config.yaml
dataset: "regions of photos with short descriptions (Visual Genome)"
conditioning: "none"
objective: "flow_matching"
cond_dim: 128
hidden_act: "gelu"
fused_qkv: true
parallel_block: false
inner_norm: false
positions: "learned"
init: "xavier_uniform"
learning_rate: 0.002
beta2: 0.999
max_steps: 6500
epochs: 4.1
lr_schedule: "cosine"
Rows from block 2 of a small image flow-matching model, named by matrix and row number. Rows with one number belong to one neuron. Each number is 128 + 24 x the weight over its row's rms, rounded and kept within 0 to 255. All counts start at 0. Numbers have three digits each.
After each neuron's rows are labels from the 100 images, of 14976 (inputs lightly noised), where the neuron reaches its highest value: "patch colour" is the nearest of a few named colours to the mean colour under the peak; "top examples" is what is common among them. Only what is clearly more common there than usual is listed. The data: regions of photos with short descriptions (Visual Genome).
# fc1: MLP up (model.blocks.2.mlp.fc1.weight, 640x160), inputs 0-159
# fc2: MLP down (model.blocks.2.mlp.fc2.weight, 160x640, transposed), outputs 0-159

fc1.180:142144115120169139102113088112137155135084099143150114108172119121104114126127149099146095114143130089119141118113151139145137104120114132153167109117127092109163155102110125147159135162129124092112152134121106101186105103168113165120160159132099114144122107093122197127176129102103131134111096174139063135132160137121144149159127086103133157132132108173172126151153110092109096124141171149111138158119171135093118105149146137130155146165107143140147152121123138140150145114163142
fc2.180:124117148097095162110156130109128068105128126146142127138105117091105175172096117078118160098152136110104172110095155147151159102096152142110130113180101116103149153179142142127103121155129141135161113133155134127118102132147124109180115112163146139128102155123111156146154115148139161109085119122123148127182158110100140137169152157161157136156091127096104155139114160133113126125137117075089156101120126122131126163080132134143139128146162127126123149132138095130141092127087144
patch colour: cyan; blue
top examples: text has "blue"

fc1.183:146116115080076176115154096167122126161172130119111146092134078109125094151161154164142119104132105171112144138138138145137099167135116112069124120115108142114110140153128127102119128115141140150110120115162163111098139097151133078099089130108124133112139115120084146154087147181130156102141107114098090135135099100164122129101116142154145097119128188142124087139144147122171136104150114099164092115125089134140153126111141162089101110117100136127161146152116124127144110135119135
fc2.183:136100149134138109090139146119091108123098113104125138154086166131116128131094145137139103099125148105141167139110127133088184102094106149142139153119117113128125104106103155195125130162133106117113123142154145166157116140062121187154157121087109147124120161170158119101123165092124125128143143124118142093120151171156106119157134156137101146156145097140119167152168133159097148140127086161131121107122125124150118133167152145119171157118106168166123099133118140153098127114098126
patch colour: orange
top examples: text has "yellow"

fc1.267:184079125081164104101102111137137145138086137097116128122172168167117119091073112126143141116112137119165143158119106128119151132123108157170109137151145142121138159119155175106136113100094086109102172119145146121137108124161126166137182122146110118115122127090125156164123104145122135103090086112115130132095136119154150162152099117107162140102136126142153150141149119138075098111133111127098143138131118147117121106135113137145172118143151129106109135145164098176152190106132127
fc2.267:123172110094107100114111112092142106158108121163158137127077137119149175153112158144155108104158152129091153105094126078158095100092149111116141153134090146161140140160133169127123118155147126147137139146129140104080110134119157126146111148114132115090109129110114120144122129143110148122122116133116113117188104123131107131174138163078124134160181150129106112157113135117119152109117195110140092084159137114102166161085122122126144114106143127147134097080132146124177143126130134
patch colour: cyan; blue
top examples: text has "blue"

fc1.186:114138109156138132131101119090133101156113096110106131110135145095142115165120117132122163053119105122147142128107155145130129168162158136114140119160158170105146141138155100133110103156095158167098164151099107105098140121119142117157121127127130104166083110105180164117133134149165087134097161121149173140137113195149122093120125140125094133097107114131167084114134151116110161139105088095139096127110127123156164078144113126108092145131141141121098138118133121146153108154150152
fc2.186:108145148150153143135114134100107129179117130150129130087125110126108111105149124130157088118098152151147145102088144150137105161134165082124155122137126095103152151157134162127170176178106154104147120109130091129097164138111158158118119164101111113126099148098113118136168117143088133179103131123098154122116143124117128125092131134122154163113121161165101104116084136122125144135105180111107098100129116107156173110089093177102105109132108103145128132137099102087153139107151098
patch colour: red
top examples: text has "red"

fc1.612:133089114086108147132191120139133126151107182133131139145119140107105132122079086140128109104103137112126140176126082147146144136129166132102115149105155141164100191130134085134094135146130145135071143097158143136160111097161152101124098129143122139127118117149106145142098142135120126136153161101080165162119155170156161126159141129151119105082103144123138102144134145092145150118139128107164128138092139134134143114094146111146150098113161086161125142078159119107121140144138098
fc2.612:144139117139132119119157129138155165140172133119086104115124110106150186143109102120149098122113133155151148126109129153096137152139109129135158090099140103103130152148157164114159106145117108175134094116173127090109140117101082149083111112121140106123157116137138064156120132100120152083129142135113104107139086144126117104132143161093156157100115140120128117163112098143110156145093142158121117158169145120114109195129121159097143109158134106125080112162114172134158157117124097
patch colour: black
top examples: text has "green"

fc1.541:133156101163126149134147109156109088148100110138087104118110110157159101135141111138136145102136134103154161120136118111103091092131171152106152128095134091156085116130110160137111159131140061146158158110087131131165163098125159172104144151157167128163100128134088127151117153099129129117149116106149096112166106131162111140141149092138104155125112114123104117125106129094108161156128162145139091121126085129132129118084109160163143102090127137157087092144109113107152097098130113
fc2.541:132118126127137144158121135120182149089152133134108098134144106085094148166145147119151115126113119146090139104096126155164158111135124120106101146142174099122126136151153098100149103120136112155095147110098082083137088100117096168137142150152093112129181153120098119129116133108102141158153150160124116132150126130131087175157100101147121118129161155156127112081148132154151149110153136123143133099128138133140163104119104153127148150084168117095092097101164167087125179127141126
patch colour: green; black
top examples: text has "green"

fc1.567:182119125086153120146138121094146175099088108104116141111097116117122173143111101091126138111121141100114121145120138089149096152123183123081129111150124123130166112118102138162134128120153113114080133131084127087155098127108172171168148136138102094153137097073132193135184123110094113129133121109140106099090125125122133126168171155098109117137145133110115108123138139129112127133136128106118123123138104126114084127139097131112120117118148135113108175100156178165149124102133115
fc2.567:167095120107138153123132123115120131127130126100126125114174091093110126105111130121134112105106175085141096135096130165134130170132133145127131148159122109137128159133142145161102113106150122112102141106080142108160107130122150140128067100145106158121133098151138145103118163090169083158142101135160113196120135114131116157117113084089097151127144115140113119135084084139140140156151098131120133116151117094131082152107117094109116116142117128116139164115166070157168115145072137
patch colour: blue
top examples: text has "blue"

fc1.570:102145100138112136117151108128147141142144201131107108137146129116089129126150113112101129145117075134093176136130113153134130130111126154084152091125120108164108169115110139116144171087136103159070129132137121156151122155162139102146121123184124101097106180126134113118118103154100121081098191098129115170128153114111109067150132167122134133106128137118129142089167112109144110104141137149147184088119114146127153100146103107137133115149170121128127140159134127143130125127138153
fc2.570:153120123114135116118088111131108142130114139114127144096128107105127109172084137110136140136087155080137128132126182141174143092149200106117168141148130104111172123128144102124105129105035161081129098134154138139154121126129132109105103140149098130182153113097134120156163129120155123112119108131112142118111127160103120170127140121128161133127165103124117122109081142167106145143123137171104124124142127160155108125143136127144108144166170160119116153109159089099098132122100122
patch colour: yellow
top examples: text has "yellow"

fc1.466:089125117144143183122159145125152141167140111099089104158135138127106100154124157104149168143107137079184165175148156109138109144112117155113136155114111091130148117140138120127159121120094129097165147140092145096133149091162125110156096121195112104130128102113130106153105121126148121094082153142163175095141131117118123155104139157096101104113159095100148130105145166148091128158112142122100122121132137124136085117095082113162172124109141120112135151116143136135111120119159124
fc2.466:145153114083137112136137121124142099158159117114148169086075118164139150108145165150180093153167136084136176154122142158121099144138150114145154170133140110141115145127139160148104153102175124147141165140128141090097154132122092151110107104131145102144134144148140124142141124158077147119168156138098141123141150155080147158166162137120144138113109145124094112118137153118181118110104158106075142151139122115135112128105100122138152110143119147087136158108103122112166121171105098
patch colour: blue
top examples: text has "blue"

fc1.200:128141131115160096090114149155127170133112092117158119176167109110142113138129161093149104135101140091120103141101162149167128163161118124140103174101159149115173089125088135101118118135099117099140133142118137126119090138111102143124147118087142131117115117125123144109158151153108100130140097130130111148101114126151132169131096096082141106168135085096110134103106104137119154129059100152091135174145156138161108138158105150092141175147141133116081129156141126150129146107138095
fc2.200:137112136165109090115103135082129105105150111123092140104131115142124187111107142136146148135128137148091124115122116122143142111116128154090143155146106149125145152114177118136115156116083106139134116097104135112116188085141149120152127142147120104097139139091150109105156089141082115155162167142168145123116109105083093087153164142128124101117127126118124149100142125143118091130133150052096132111142116150096165137078104094117152126139102114163137128081152112099167145148134151
patch colour: blue
top examples: text has "blue"

fc1.448:156117125113171173127106105129154118150104169109153138115133106134124062137155107161123138113105143174120142168129148114172137135127121175126140131176120089124074132157192103072131159137136128160093135146120063084165132104144139130105119088163141118107118127104113117128140100102110149124123135131126130137151120134130130124111128131119107158146143118127115112110106153129123123084135141158113131108169108116091154139093088133151164146108189102141103077140132098122142138154118133
fc2.448:140163152159129147144143104079139110117109104103102125106112084149126116125155104147133133109091122097164139163160145188133131145133104128132175147153109088096159152130105104097129164165104134171137136126129071117124123124144099112146125097112090131154134119151157129122108077140132075156156151114125150167102135130089147161152152144100146153127169151140111083127136113137132113132110157146089113131124153139155136147133089092161159151098149094109105155148085113130122133157129096
patch colour: green
top examples: text has "green"