Weights of a small image flow-matching model.
Model: 64-pixel images, arch uvit, activation gelu, patch size [4, 4], layers 12.
Training: cautious_adamw at rate 0.002, batches of 128.
Rows from block 3 of a small image flow-matching model, named by matrix and row number. Rows with one number belong to one neuron. Each number is 128 + 24 x the weight over its row's rms, rounded and kept within 0 to 255. All counts start at 0. Numbers have three digits each. After the name is the row's rms in percent of the matrix's.
After each neuron's rows are labels from the 100 images, of 14976 (inputs lightly noised), where the neuron reaches its highest value: "peak at" is the part of the image that holds the peak. Only what is clearly more common there than usual is listed. The data: regions of photos with short descriptions (Visual Genome).
# fc1: MLP up (model.blocks.3.mlp.fc1.weight, 640x160), inputs 0-79
# fc2: MLP down (model.blocks.3.mlp.fc2.weight, 160x640, transposed), outputs 0-79

fc1.223 084:084137118092090112100109159170130151158131116096119095138110127134127141140104108116108138153089122168175134150131138149138104107105167085142092123109136113131065159170143157152173160124148110105126122176145131103112081172112190112152123137
fc2.223 087:163133093136178107095133116117116092082157105147158112107149131143125082102177123088176148160085121143106145145147134139093119132115094125069120164137138166149139135145116130164091131116143124111139118087140141142122108100148127162137115175
peak at: bottom right; middle right

fc1.562 088:198119117122101109134134140121132063114107131089112136159149115129116161141172172114127149129127136098126118168096108082130141093153149124138132106137126116129094105141135123082146139131178149159167132156130097119137137114106105136170105145
fc2.562 094:097168126158163147098101117114131128152138121139120116099126138148161160096131138122128117105104118162107133143141116155104137137133116126090108095147170131104121128143109132214138123161144118123138133062115160101108132167131113093131131158
peak at: middle left

fc1.280 087:144142109157173098110096071093154082152099117110176134123108139100112127116124146154096139121123132161159135128141154114106164088158136199102138122127140141115113127114103138160110086148115115110152153124118149149132107153150126154137095170
fc2.280 089:113159182087083169104127165188113150147098150128111136118150150151128115122119100097193113141093129116102133188173137187120100166109131092093091116164136100126116150166116122120132154101147133160126119093162124139145129143116169143153146150
peak at: bottom right

fc1.607 099:098134129092156113104130153122065117118140137117156110112115093097141100130166121121156109137110096148121100085132149108129131119142145136089175113098130082167113104104136119097096123134152148121132098145141138102124110120097125128170138096
fc2.607 095:110135140189124146109133074105155151137142108134137099134163181151131157122104134106121113107132158126116162160121124167145132114122124118132092134098166153139146100176117124189117130124105124126117128062147134115116149139138122139110142122
peak at: top left

fc1.21 086:116101095143109131129128123133120118159104072148098134126120105104124152141167153094147150170099172180105143137108135141107129103099127075103120128113120158124140132126124119140138114138144131150119111121124138186105169113112080124144093173
fc2.21 087:111108165111136162127115105116164124085128159153181084117133150122141128104116135103149156110100100115133125120180104126176149142101149148094123107164186099105130111105124173157115152108144141123148162077129120100151122106102166103098138140
peak at: top right

fc1.67 090:089133149141135144127108097127129099102140146107084147129156086128154122079114122087154142174138140135201069127133152117118122112099138165089127122086158135168101095139121154122131093160156137143135159114113106141114126155132107184126145103
fc2.67 104:117125154148121116130139127085101146082115139139096099158153111127133112121127136134100181152099084126126102121081134104123139127154129115163145123099149118149152162114138135163192158090110111124141118134112137140136088122140097160083142119
peak at: top left

fc1.212 090:153122175080094117134113127149138108132088091133127143095098159132106118081078107149089108147144144141137121140137130143147150110140092166154136134147101148136069143154113097136129150104109102109133112176125126106105113178172136146140142173
fc2.212 097:147093128112128135156102150149097143115138121093120119091140126104124124131141112121166145088095129118079121141147125150134116136161134100114121105140148158157134135160117100166145159151148119129123149130127153166171104134137180154111094151
peak at: bottom centre; bottom right

fc1.151 084:146122124159139099134135124191107112117137084151114109102087105099111106138118104115147121096147142112101119143138126145111140163150118147136089096100159103101125150105129124111121129198150109084119105123098120103133095108140084096164122128
fc2.151 093:096099132127133170135099085099158122105151176158146104126151145113142122121109153153140108112116110107136117128137150150159133107154104111089160164127121150140127105179169105192084139093140127140145118081116133130125116160110166168145119115
peak at: top centre

fc1.564 095:114106153151146157105154110123149082154147126114131137147094115116159071092140117153142118121167141130130139120099151107108152090148130137146150169149156105150097099141179087104151132138078108128123126104110119167107118129126123141077153125
fc2.564 088:150115174113147124148110122107129119117122104166156132120147109154142160137142136131128153123127109101162106102126140146151137135113081118155056152105110120144113163123138096152114138154130113113152131139128155174138122141084155079121096129
peak at: middle left; bottom left

fc1.70 095:116082103150161133119162113141127129088131127169149135108137144115143116137070131107115137114145118146105076109155142108105141160144133089150067167107105154127107086128120169133152170108116078097129090112138111128175122140134101121138137112
fc2.70 093:114123092116119116146098120085114090123133131148119079127120146087158120155131160141121115112114138208108109131086140130095150135133114096144100095098102144119179142164137157180159152155097127108136136138147142102124129138119109138084178117
peak at: centre

fc1.549 085:120102101127200092096116094176123108113132125147095122160111147125102111144145119131133156132177139121159140153133125104154114138099186122118078126066107136166099153097153170156109148148174130111156144138125126117106109118119133122118106127
fc2.549 089:120134083127106140125144156105167136129149142126151143121148112118171113117087128135149100118111106146099097091137104148110166144126099087134148111161168098138143047144140101142133162140145128133079125094101142143167122126154137170153112128
peak at: top left; top centre

fc1.327 087:092115144138167173095126155088144148134140124142133154171173123161138107127087105094159112202100153134094124167126113142127128140152156117143110131143123150120147124133106164173151101161112127114106119125094099161134121125112106099112119129
fc2.327 088:136115144168102136138117147149113125156131134103108076145108120136160166148161176149134084099132070164117121121085136159154157147160120165153169112109153155152143176111138109144097164135133147128144131139134155156133164087131155107130161165
peak at: top left; top centre

fc1.525 085:103106110127165091085153135114095135130154083128139123123094137174128143139116117178082140130168099136147080103125137115144108120081148111134080125089119088143118167093181164125121096174115115145163115096097154127123153133131097090116145128
fc2.525 089:097116147155159147150087143141129115100124139088124102136154142109125153144129128105138145098121086104118142182121104174130170108135160126110145151125189148110129159175131125199094135111154126139127164139106139151138107161138161157131109107
peak at: top left

fc1.490 090:120118124117151138160154146133115133168173114078139176119102155095122087118157093110134151116150118100104138154138149140106107125123142124117129185174097101142094100136112110113118129132124145118141118159099147089139122101116093168131116133
fc2.490 092:140141152155104164113101091146127131131100119155135108098156122125129162138121105113167112146113141123099104167139125143134167127101128167094085116098146152143146157124132140195135160091155090104130126096120144133156158158126160100088140096
peak at: bottom centre

fc1.35 082:159122098095123094100085168137100129103152104145163096155162087160156098139156116078120116125112104120117145124111107124092125126125123106135141093109156122142127107085135173137136150157135128119122150079130149154093140109124101143151134127
fc2.35 097:109084115114122139125128135158133159125131160115104101174151157101109115107102123089136141117122153148159101162103152152102087140156151149098118151132125123132142132166123116198082135118102106151144133124090144121134118136098148121147099130
peak at: top left

fc1.469 119:061106106130127128126107108132106139135126111138151128152127109148164118139144137119146140122119106118135164161202115144130099104152122109095082133155140104147133154167133095148147140129152147158133186104124156120133127116115150182132143134
fc2.469 131:110135109098118074141133151139115142096162117083123091136137134143126099132132094144115110114132132145159073114151140173101180158127112155153105129131147163156098152149131159158142130150192137129126143098129133171134131079102111175159094128
peak at: middle right

fc1.279 097:106105124149141084080126123152121111122144095117097116125081100149178147139190082162148150145128160130097169098137163148109087140153099121144105131122134144123163125130093140095109108136104129124130102153102152091136094178132141144101096169
fc2.279 103:124112151098118136150112126106141096120137136140136117098145152157111127088084135109168113112115084122127097173135116111121169142153122139126123127136145160118124123103156098190142153119134111122110141073118136188104125104128145113140149084
peak at: bottom left

fc1.140 091:162140105153125111153110097136103104142166118137145089110146109142138099092120139143142097166115149102118126143108097148129127159133168122146127116070132137129147086124141143134132170157125142125115119077171152127124127108126140147101151108
fc2.140 086:141092155104116133154162126137107120129154143081122144160168153114175123168136132129138161132135166080135113100155143070126141148174089100123151142163158154133154153104120131106083108093146092125116104152135127144104129153099142153119134095
peak at: top centre

fc1.462 093:089105109102121112142185114120145152122137132124100130110151092098204098093109139128096156144110155149097143121123150089162177055128132156126147159099111148097114092134123098136135114150112131165114155121169120100169104122116100140132118130
fc2.462 096:113109178155120146104088144086095113117122126136121077117125168147087146128150106128170107120118123107112121163151112153108108161149146131103077133139169117145142098133113118131131136131116118133153121116089137138143142147162153110122127148
peak at: centre

fc1.393 082:107177086108132140114122149140102128145112119135119128161117129121133169131139091121093157094140146097084156110103108090140122089135158066163113100149089107092129106132093111131151120131125168119150116157148106136132095156119135124156110117
fc2.393 091:158106149150140113141094137107105141109103118113156093112135117112115153082103135160128127116133139169109098173100086136131129150108148159122100119162160132122153152143146157177130122097137096144127137087134169176149116134089140129106155132
peak at: middle right

fc1.402 092:148141097104173134127122126119089145090147133114130153150137121141154129133158130119175120130148096124133085129133111102110128137132179101117077128075142093146122101120106174143145145149168138138138125098138174120103129124102138080147136089
fc2.402 090:133117125165141113156094095152132137121160148136114116118146147087113135111138149114153105097155106107133112124108130120122130150109112122129154129135136121156162126158168154190104118147127153110129149136157115127142135118108198156142107086
peak at: top right

fc1.290 095:124134115109118152111143109136156125142166119151128113128124128109110129118112099167099115159090129089098108150106130122106165129134100156121165137132165116086123113143142101126160124157131144201108103141105089138169122132156110116099148115
fc2.290 097:160083141161127148138161099117175143133154174110100109100151144110144151139107133117110120103142108152148092149080159129116124134155145141120145115148120145097097114131088104148070140098079131124131154121141146171143077105136115133113117138
peak at: middle right

fc1.563 099:109162141141125160093163088140166147126138102118099074094118158103121113105147146117110121139129156108148097156134171119121165175120150114129176097110156103128095109142181118109136178128116123142169120124097154142142132106107123085087156104
fc2.563 105:098097116127089157119174101139160142120111129086182090130151157138087137126140145130083101085144125106107089104112178172133162160139100106113135145162120182158102153148121107108122097142128157130126160127106158127169099095095157136133080111
peak at: top left

fc1.550 077:103164168162104149161105122148156102122121114097108110149142101104136092118110120109128146142148130152125105141152154136109140105111096173144119173125157123130098107114137073126139112102135132097144096152150100123164156168109126158167143161
fc2.550 079:156093143113132098137082109175094156106139129152129139083141139112150139114152152102148094102111122115079104148118138114100115108102098144125133108162160139149109183112145127134173142114155155112114122117156175174152133148150146108154131080
peak at: bottom left

fc1.639 088:103130151142133140143133121142126134094127152099109136122106148159123175118120135103117104142084126136140118095122117142139060142129128130107145133098122138165101069121099105155096140140140107110159123115143202145103125147135085152131103150
fc2.639 082:095107143149108159129108102142159131108091149107123122105109177108165102128146100077172104183145113167129117150188141105120112111138125120130152083118120136134184133158113109122154134125122103100108099190136113101140114141124117152136159099
peak at: bottom centre; bottom left

fc1.233 105:134139190141145108094143093131125131134120105147142153113129126089140125106070102159164164105155154110154109095145110146119133168131105172116120168087149133134147176136116076082121121160152132160092141136116156140123136114107134145088126101
fc2.233 107:110102108151131137160090102133104115100138132080114136112162119138131099119153119097140125150108110111111129143087142112115134122143133080104110102179158103145141082139142120210110112081117126136158161094141148155136127103097093164158158154
peak at: top left

fc1.589 091:124157131155133081152114126134120139179097138132170105109133161113106120097125130104129104163123138151143137135133118125107112142137142152131107125175111132114084078111092099133087138124131108081169137145129136123109142149137139079121149151
fc2.589 092:131119121120113131151127152152111129168125143080130137114099189098144141135103116145094115082108099162130133090172115175128125156152138122136155135160144135144104121099145123103122102107124115114136147112117085095113157139100138135107115180
peak at: bottom right

fc1.343 078:156125148134095081163130132107113111103141166144166143145101150145079129118108095166109124110178152130181105112149124102146134130152122136144082129153124159160095122097160128158145127166149141102121181134119150130140132143068139129137126121
fc2.343 081:151077140189150145119122119125115135157157106133137199108110130111136093148094140113162147137136092118093157112137134170098129119116116097122138126123106142096107099140100086140113145161122095095113115108128156128159096138128160120135179171
peak at: bottom right

fc1.182 091:142106127149154133157146099149134139124097151096171106129106145108096167126106103112144119164151113132169109161092103101121102119135153146130055119141130164157118101113153174143145105073142149146121106123099151121141121172111119126155150104
fc2.182 087:085083161137133124143146098088144110125127087106131134111129160082120130105152111134146129131158121080149121139120145126120097108107160143129058104107096136099159106171130112088121114143140155141179102168074095137095110136133108143117163151
peak at: centre

fc1.567 113:158131107152162088148196141155116156134136115132076125150116159149132107141115113140148112124130069198158058178166107097122135137146159136147132130112110141127112119116136132171100135122148129117133136141136116142135114089103119085107164154
fc2.567 117:128089137113114121098095116149151108163113102146101122137131096133140120152137108146129160126156118109111175084115134114138113139165106116143108149112120101151143149173164140112153132093108136076131140114098123113169113132152090173181146146
peak at: middle right

fc1.76 091:100131150113128113162113091144122139159156137136162122124127126128095117070137144105124114124120152158090181118130109140103125149141154157113081114130158135113094118134152129129119118157142130125118161135179155095106122140151086116114112154
fc2.76 088:161134122131121120114157130124097118142122078130093119146127160138073134131088121172126108079107086100101148157152163115121139099145117140132173161101147155103153160155155102155108134144092120108080136099071124130172091160107118154117140110
peak at: bottom centre

fc1.183 106:084165099137139106139171183132151130092107130157105145168160152138107143114122141144067113110096125104143108114117091137119128125153130128160169104158146161095113136117087148186133119103127158080124150112096113129147161141130117166146100117
fc2.183 104:147129130121103096115118119115156142149103150134134078131100111144118121106108102116165114124110147127157159135111147132140091125104147134147124146113122153139151085151119167153163116142183097137089165138121168125173156137130081137107173163
peak at: middle right

fc1.471 082:146141110116129112104143141160149119137125155139167093100081162182080132154126096175106105169182084121144108150141081112109109100136141167116090118173094111107168144139100152139141121124110145122125083169170101106124158121148126109132130154
fc2.471 081:125106160153167103115104132154118121102115096101145078104168156118159156092141115144148095092121094149151108139100105147141170118146105089114145123096155142104133151123171108195118139156166163119137140104115134161150080154115105116128133144
peak at: middle right; bottom right

fc1.195 085:129095131170102131116140110142150124102188161131144162142121147103099133117152122125106103148143073139134144165170101141158099148137149160114122134131122121083113136104142116144126105119130133097179109054109119156151124156118099153117103144
fc2.195 078:163144137108136138128109099108149138137130107144121141142105132154138117152104100133108137147141097068100077144120163103092080179134097119140137150112142100125126129153104091103149160131164161144148126124131111107148125180157115165102116132
peak at: top centre

fc1.133 075:118104110097144097112149126139106116145116081122161124131107129104099131149127129106120122151095132137115152160175160134127128089156112096166155092118133167130076093128120132157166144138120127152126158120181120141136136147169136114105179147
fc2.133 074:116127138109108107140142140114172125105150121101142165088099153098156144152128109131179111108155093110095142112138153146116122168099126163096099120164119165127098122098101158133123075115151143138098115128082137120131130157092132110143093131
peak at: bottom right

fc1.593 102:118155086113120108152137121110139164090130176086151116143113114140108156132138154173092124158118111112117098122090101093133183099139146178109145098120162154101152109141107150181151133108098103122115139155119118120167118145161128130164129124
fc2.593 091:142132088078133086125126119128154112128125131069112063138104164129138171124106144084132144126106118144133123103153145142136110081115117097084106120155100088120132091116113149147108095067157118134075107146120141148151128101115116094098120149
peak at: top left

fc1.388 122:127101140142163155141153072122139097053101134127127154152102155126145090122128115142145146139109118126086134163144146116132129130144127116143104121168134099140126151120144105140132136100153133085121151105141112120198150160126137079133124144
fc2.388 125:092103121108088141145121095127154129141161115142153145110123158156089112145112134132107151109076125167084158142145135148136136109135157088109130131137187111103138139141078149076144103138097150117102139087127180090143117135148113094152128135
peak at: centre

fc1.626 095:150170167139074120156111157155117076150133100113121164096111164139105119086107098140131134100135095164163138150098160135108151106122078159137112143142125158102092102135130113134135137130115085093165172117158121136101123163175125144104120150
fc2.626 100:123108108118134149152120151176119151125154139081115153109142153090131114126102160127156163129087110106113128125138149154141099147133134143089150097182128147129144150127153159132132104140143117158078132124148148158178113090115187138138157108
peak at: bottom left

fc1.481 100:126110097134094124110138135081180118152143130146114120107144123158135141135163089124094105133148118075118117177151117143144110127132104112108115161191127131117113143113129086162104147145153120130139147177109117184159132139136169153090112073
fc2.481 097:124155098144110088072087148076103109141093073151112070119148100126154137104162086106127123128132137133124155144122148111158162129127119138142094123110095071141119111158139128128184110143152139119154130107143114155144119097104100123114150123
peak at: middle left

fc1.129 101:133150125114127117145101089124097118102124130143133146144121138107142122119130115116102081120127160083167145083143165121096163154130140132111123117095169135143130133124150123092153093165195154118147138106170083136105128128109078124103168153
fc2.129 101:114091133131119150117131145170154101136116169094117099120142135109162083113091120138129136126130112173147114156118132120110112106114160136139126128145143120114098141110137107206129150137140129123082160123130135173127116154118118134164107123
peak at: middle right; bottom right

fc1.249 108:157141149132140126162124152134135142060107136099095145128137109128167097156145105143145126118145110123123147138112155128154153138163099167120146165170127130109118103129161132132129145113110140148134085137134099154132151101128206154123146116
fc2.249 116:117135116131149104104097136131117101171105121148143157151128064138159106132124156159123125130177173101126133111186129103089147114132142154153081159111125104130120120072139094107139140146132146084115121096088125104102159156114135113132160150
peak at: top right

fc1.570 077:193133149143106074142102111100137147147166129139120138125157113097133153112141141145125179170140147128133139125105091109124134143135092122097140089144148151115129116150135100125149125142120139118144158106086096118119120141093079129137164174
fc2.570 076:078181163078108138127132140135101129124101147109120154116100102121111141150105170129109131097112110119147088113140107097157119135137125133113125112161134165127098114135145131154122121118099119130109142156160156102128111148123098128089149129
peak at: bottom centre

fc1.524 095:135171114127141110133141105138118114094139072070113158123096148164105131110113103144136140164157129125172139117144102095111121121119113115116107103140164133105150076109151145109107146131123144073122141138137112117150133148085155146179121129
fc2.524 090:087131121125105134134128114148138150105111154145116157093147125143143098091132145102163144135099104154091119126101118155174123128104150118139106128155098139122125146141091149189122136140095158134151160098111164112151091159116164084082144165
peak at: middle left

fc1.532 099:147144127132154100088137118116081166120123108127131113143143104123144124128140147120174118150151121123120157156105078130132139159116140089172078129061133120143131093107150133115171106158134148135160134068118165082093160127077146098092096101
fc2.532 095:118135104106164128153146120172103105110129151075103109093118133112172147109153145138116122125138103153077073111163156146110105096145157106108116108150141125134153140162106124186087119098134160135110143127117138155178121089117184135144129122
peak at: top centre

fc1.63 105:149116138147121083175138125137130159135130110126132091143119153114131140102130154116124101101111116130119174096156127114116122123178152139147132152165118167107132109142102089097095115115110109091124132145121135087118149136118091127138108177
fc2.63 097:103156132162122103140135126102107158152093112120136122078133168132094136144126152161158131094071120131081158136127128138111136142138153133138145104134141151135146125141178076187135140111148126103126166094133151112132129155128131115132153115
peak at: bottom centre

fc1.271 091:117143143135119111137150138088131100117143154118134143151132073170097117148092132156162109113137148139122134143148126162162128111152128160090141120140115130096126146127170144176124122100181132103110112132144102130124123151116177158151123084
fc2.271 086:147153109163112142153127116130165144180118139127106129138126144110170107162095088104128116179127117103106183103098145128148101097083133123153106125110100115166174091139145120135124141150121141108123126135125150142139151136113145132137170165
peak at: bottom left

fc1.383 082:145124124131130109159136122152115127145107131081126128124083162121112123119079113102157099179151150115153108108136132161144116179131124081129134131166118134141135101176136119128179151136105115110191134098147123162114155099155118076140109131
fc2.383 082:128135136138115154142150146114179094111111176112111139171174133183149088125094164100145131163126104136101149111133130110101118094109123137134130128139147103144138175099133140112079112108137077080114126141096145093145102140124134140151127140
peak at: bottom centre

fc1.594 097:142131148130088192129123148153106102134137156120131127114137105116108155150121139147126099127127143105125133120114081166136170117127105161147139100181145086101117116181170110145143135138174145168128120116134093111170124161102134134124135098
fc2.594 105:131108099140132135109168101134112110108120152110099098120142161135130128135100105149155149148113129144139145108128116124125142161124107145159128089158097146129155131134139140095137087093119124126129166111157112089101078124106164152124152123
peak at: bottom left

fc1.349 094:091153140110108109143130097102141104119115107132140142117174138131129167165113148132137121090135180113126136110115156159090158145138143114110113140078154113132104136127157058159115172095155159120087140109122108155118116088118080119110153156
fc2.349 094:167138145152146124125107198149099076139081171100131132132129118143102110104124102129090123117154120105099145155161141140097141134157115156094121112163149134123138147111097118156123110105157147130146154120142130106117120180124135106167118107
peak at: middle right

fc1.211 093:173141133117165136112118122095105153165084087158147129125126099105145107147090141139110130204083135119088104131158155134146143184109126130151132111143157122145115102128134115152136109112094131140132101094162098135146161118102099126149117106
fc2.211 083:085113158110120106161144136171106097091156147136113129131146154177113134127151146104123155113093119143159105155159163081130156075136157145160097152133177114146142099152097103132105172118115131099113134113129172146143110156126119142123098148
peak at: middle left

fc1.491 093:151167148156114096099108154105172134145118085152115105157153115137141119145163153121155097136088153122133116119133157144107149111138155179114147129084144146124064154122139143111096142195151110138145129069135160114102163088123165145103123155
fc2.491 085:109104110109107160167132061162106143164156130115175116129103135108154107141171153113109131107128161173147165139115169114147157160080148108096142095175154102125103081135138101126104123130120112108121130125127111156141091118124109109178087116
peak at: bottom right

fc1.293 098:150127085139120160085102095102111106132119154123127122125164087122134126133131148142111128111115164091134149119099074138087136163102159095113081106091141118094134119114160130113139125151174136124091148063118106140124112120079136108146153119
fc2.293 092:127130117097094129111162143201147108098129122091090121104145167091131126133106162120123108130127103120103126118138166148129100133182127135121163124115144117132136144155110150150127109111137117136132109132097121152148109105075125130107075142
peak at: top centre; top right

fc1.510 100:123111135152149088098132104159071155133117118134121095144133143144155093089139111106165103149075139163159108119137100129145133102123158101112129132114120127177130079101122162117122157151129119116165175115128139146144117126128106107089151139
fc2.510 098:083121112102130158142152071113128145143116114122095123164164160111082147153122134046137142157151111139130130124097125145106165127117108130097141154135115124117149105135136091121150100043103121176085124128155123147122102129116161158167118113
peak at: middle left

fc1.506 111:139134153150154121116126098131140116107140136105151086133133103093155103134104134132127095108118140100107161105114164142135176088155094172160146185124141070109112081162170106097079143142135136155124132126117065113140131117118110164128178103
fc2.506 109:145134147165137161147106127171130140097125176162111144091154127148090109146142110139140140136105100163136105157116144136099114167119135107104117100142166128103145136124177131157125123140172118123115143090159120165138087142139130125147093113
peak at: top right

fc1.97 089:156106098118155138140133131131120110099102133160123142096116096091140074109137157090166155124133134152140109120097106110092124184128127192136130122083150094097111121125141110137112104137183107121130092126165159114167146105163113146119118139
fc2.97 091:091160143143164119162131098125120127131136113088115130140092138144150181145149098106125102088091128102159131110157109119131164077125128111108086109115166127123117082130136148146167164118141153097126138121166093168156108126134111147164149114
peak at: bottom left

fc1.368 086:158150144165147134152179124112130140102110147106153142185145137085128103097119102159109141140108131128108080172155133142159155093106115124131086114091095135164107089130168148174096110077146109105138113127100135157094136109163152134087114121
fc2.368 075:130110140169161175152099084125112111112124164117169130142140133105103132138162107147120166094106111117156142124137174154076130120139160086138102147156132114119121158138139155139148159114143102093130163135099154097149097104164136111114134156
peak at: top centre; centre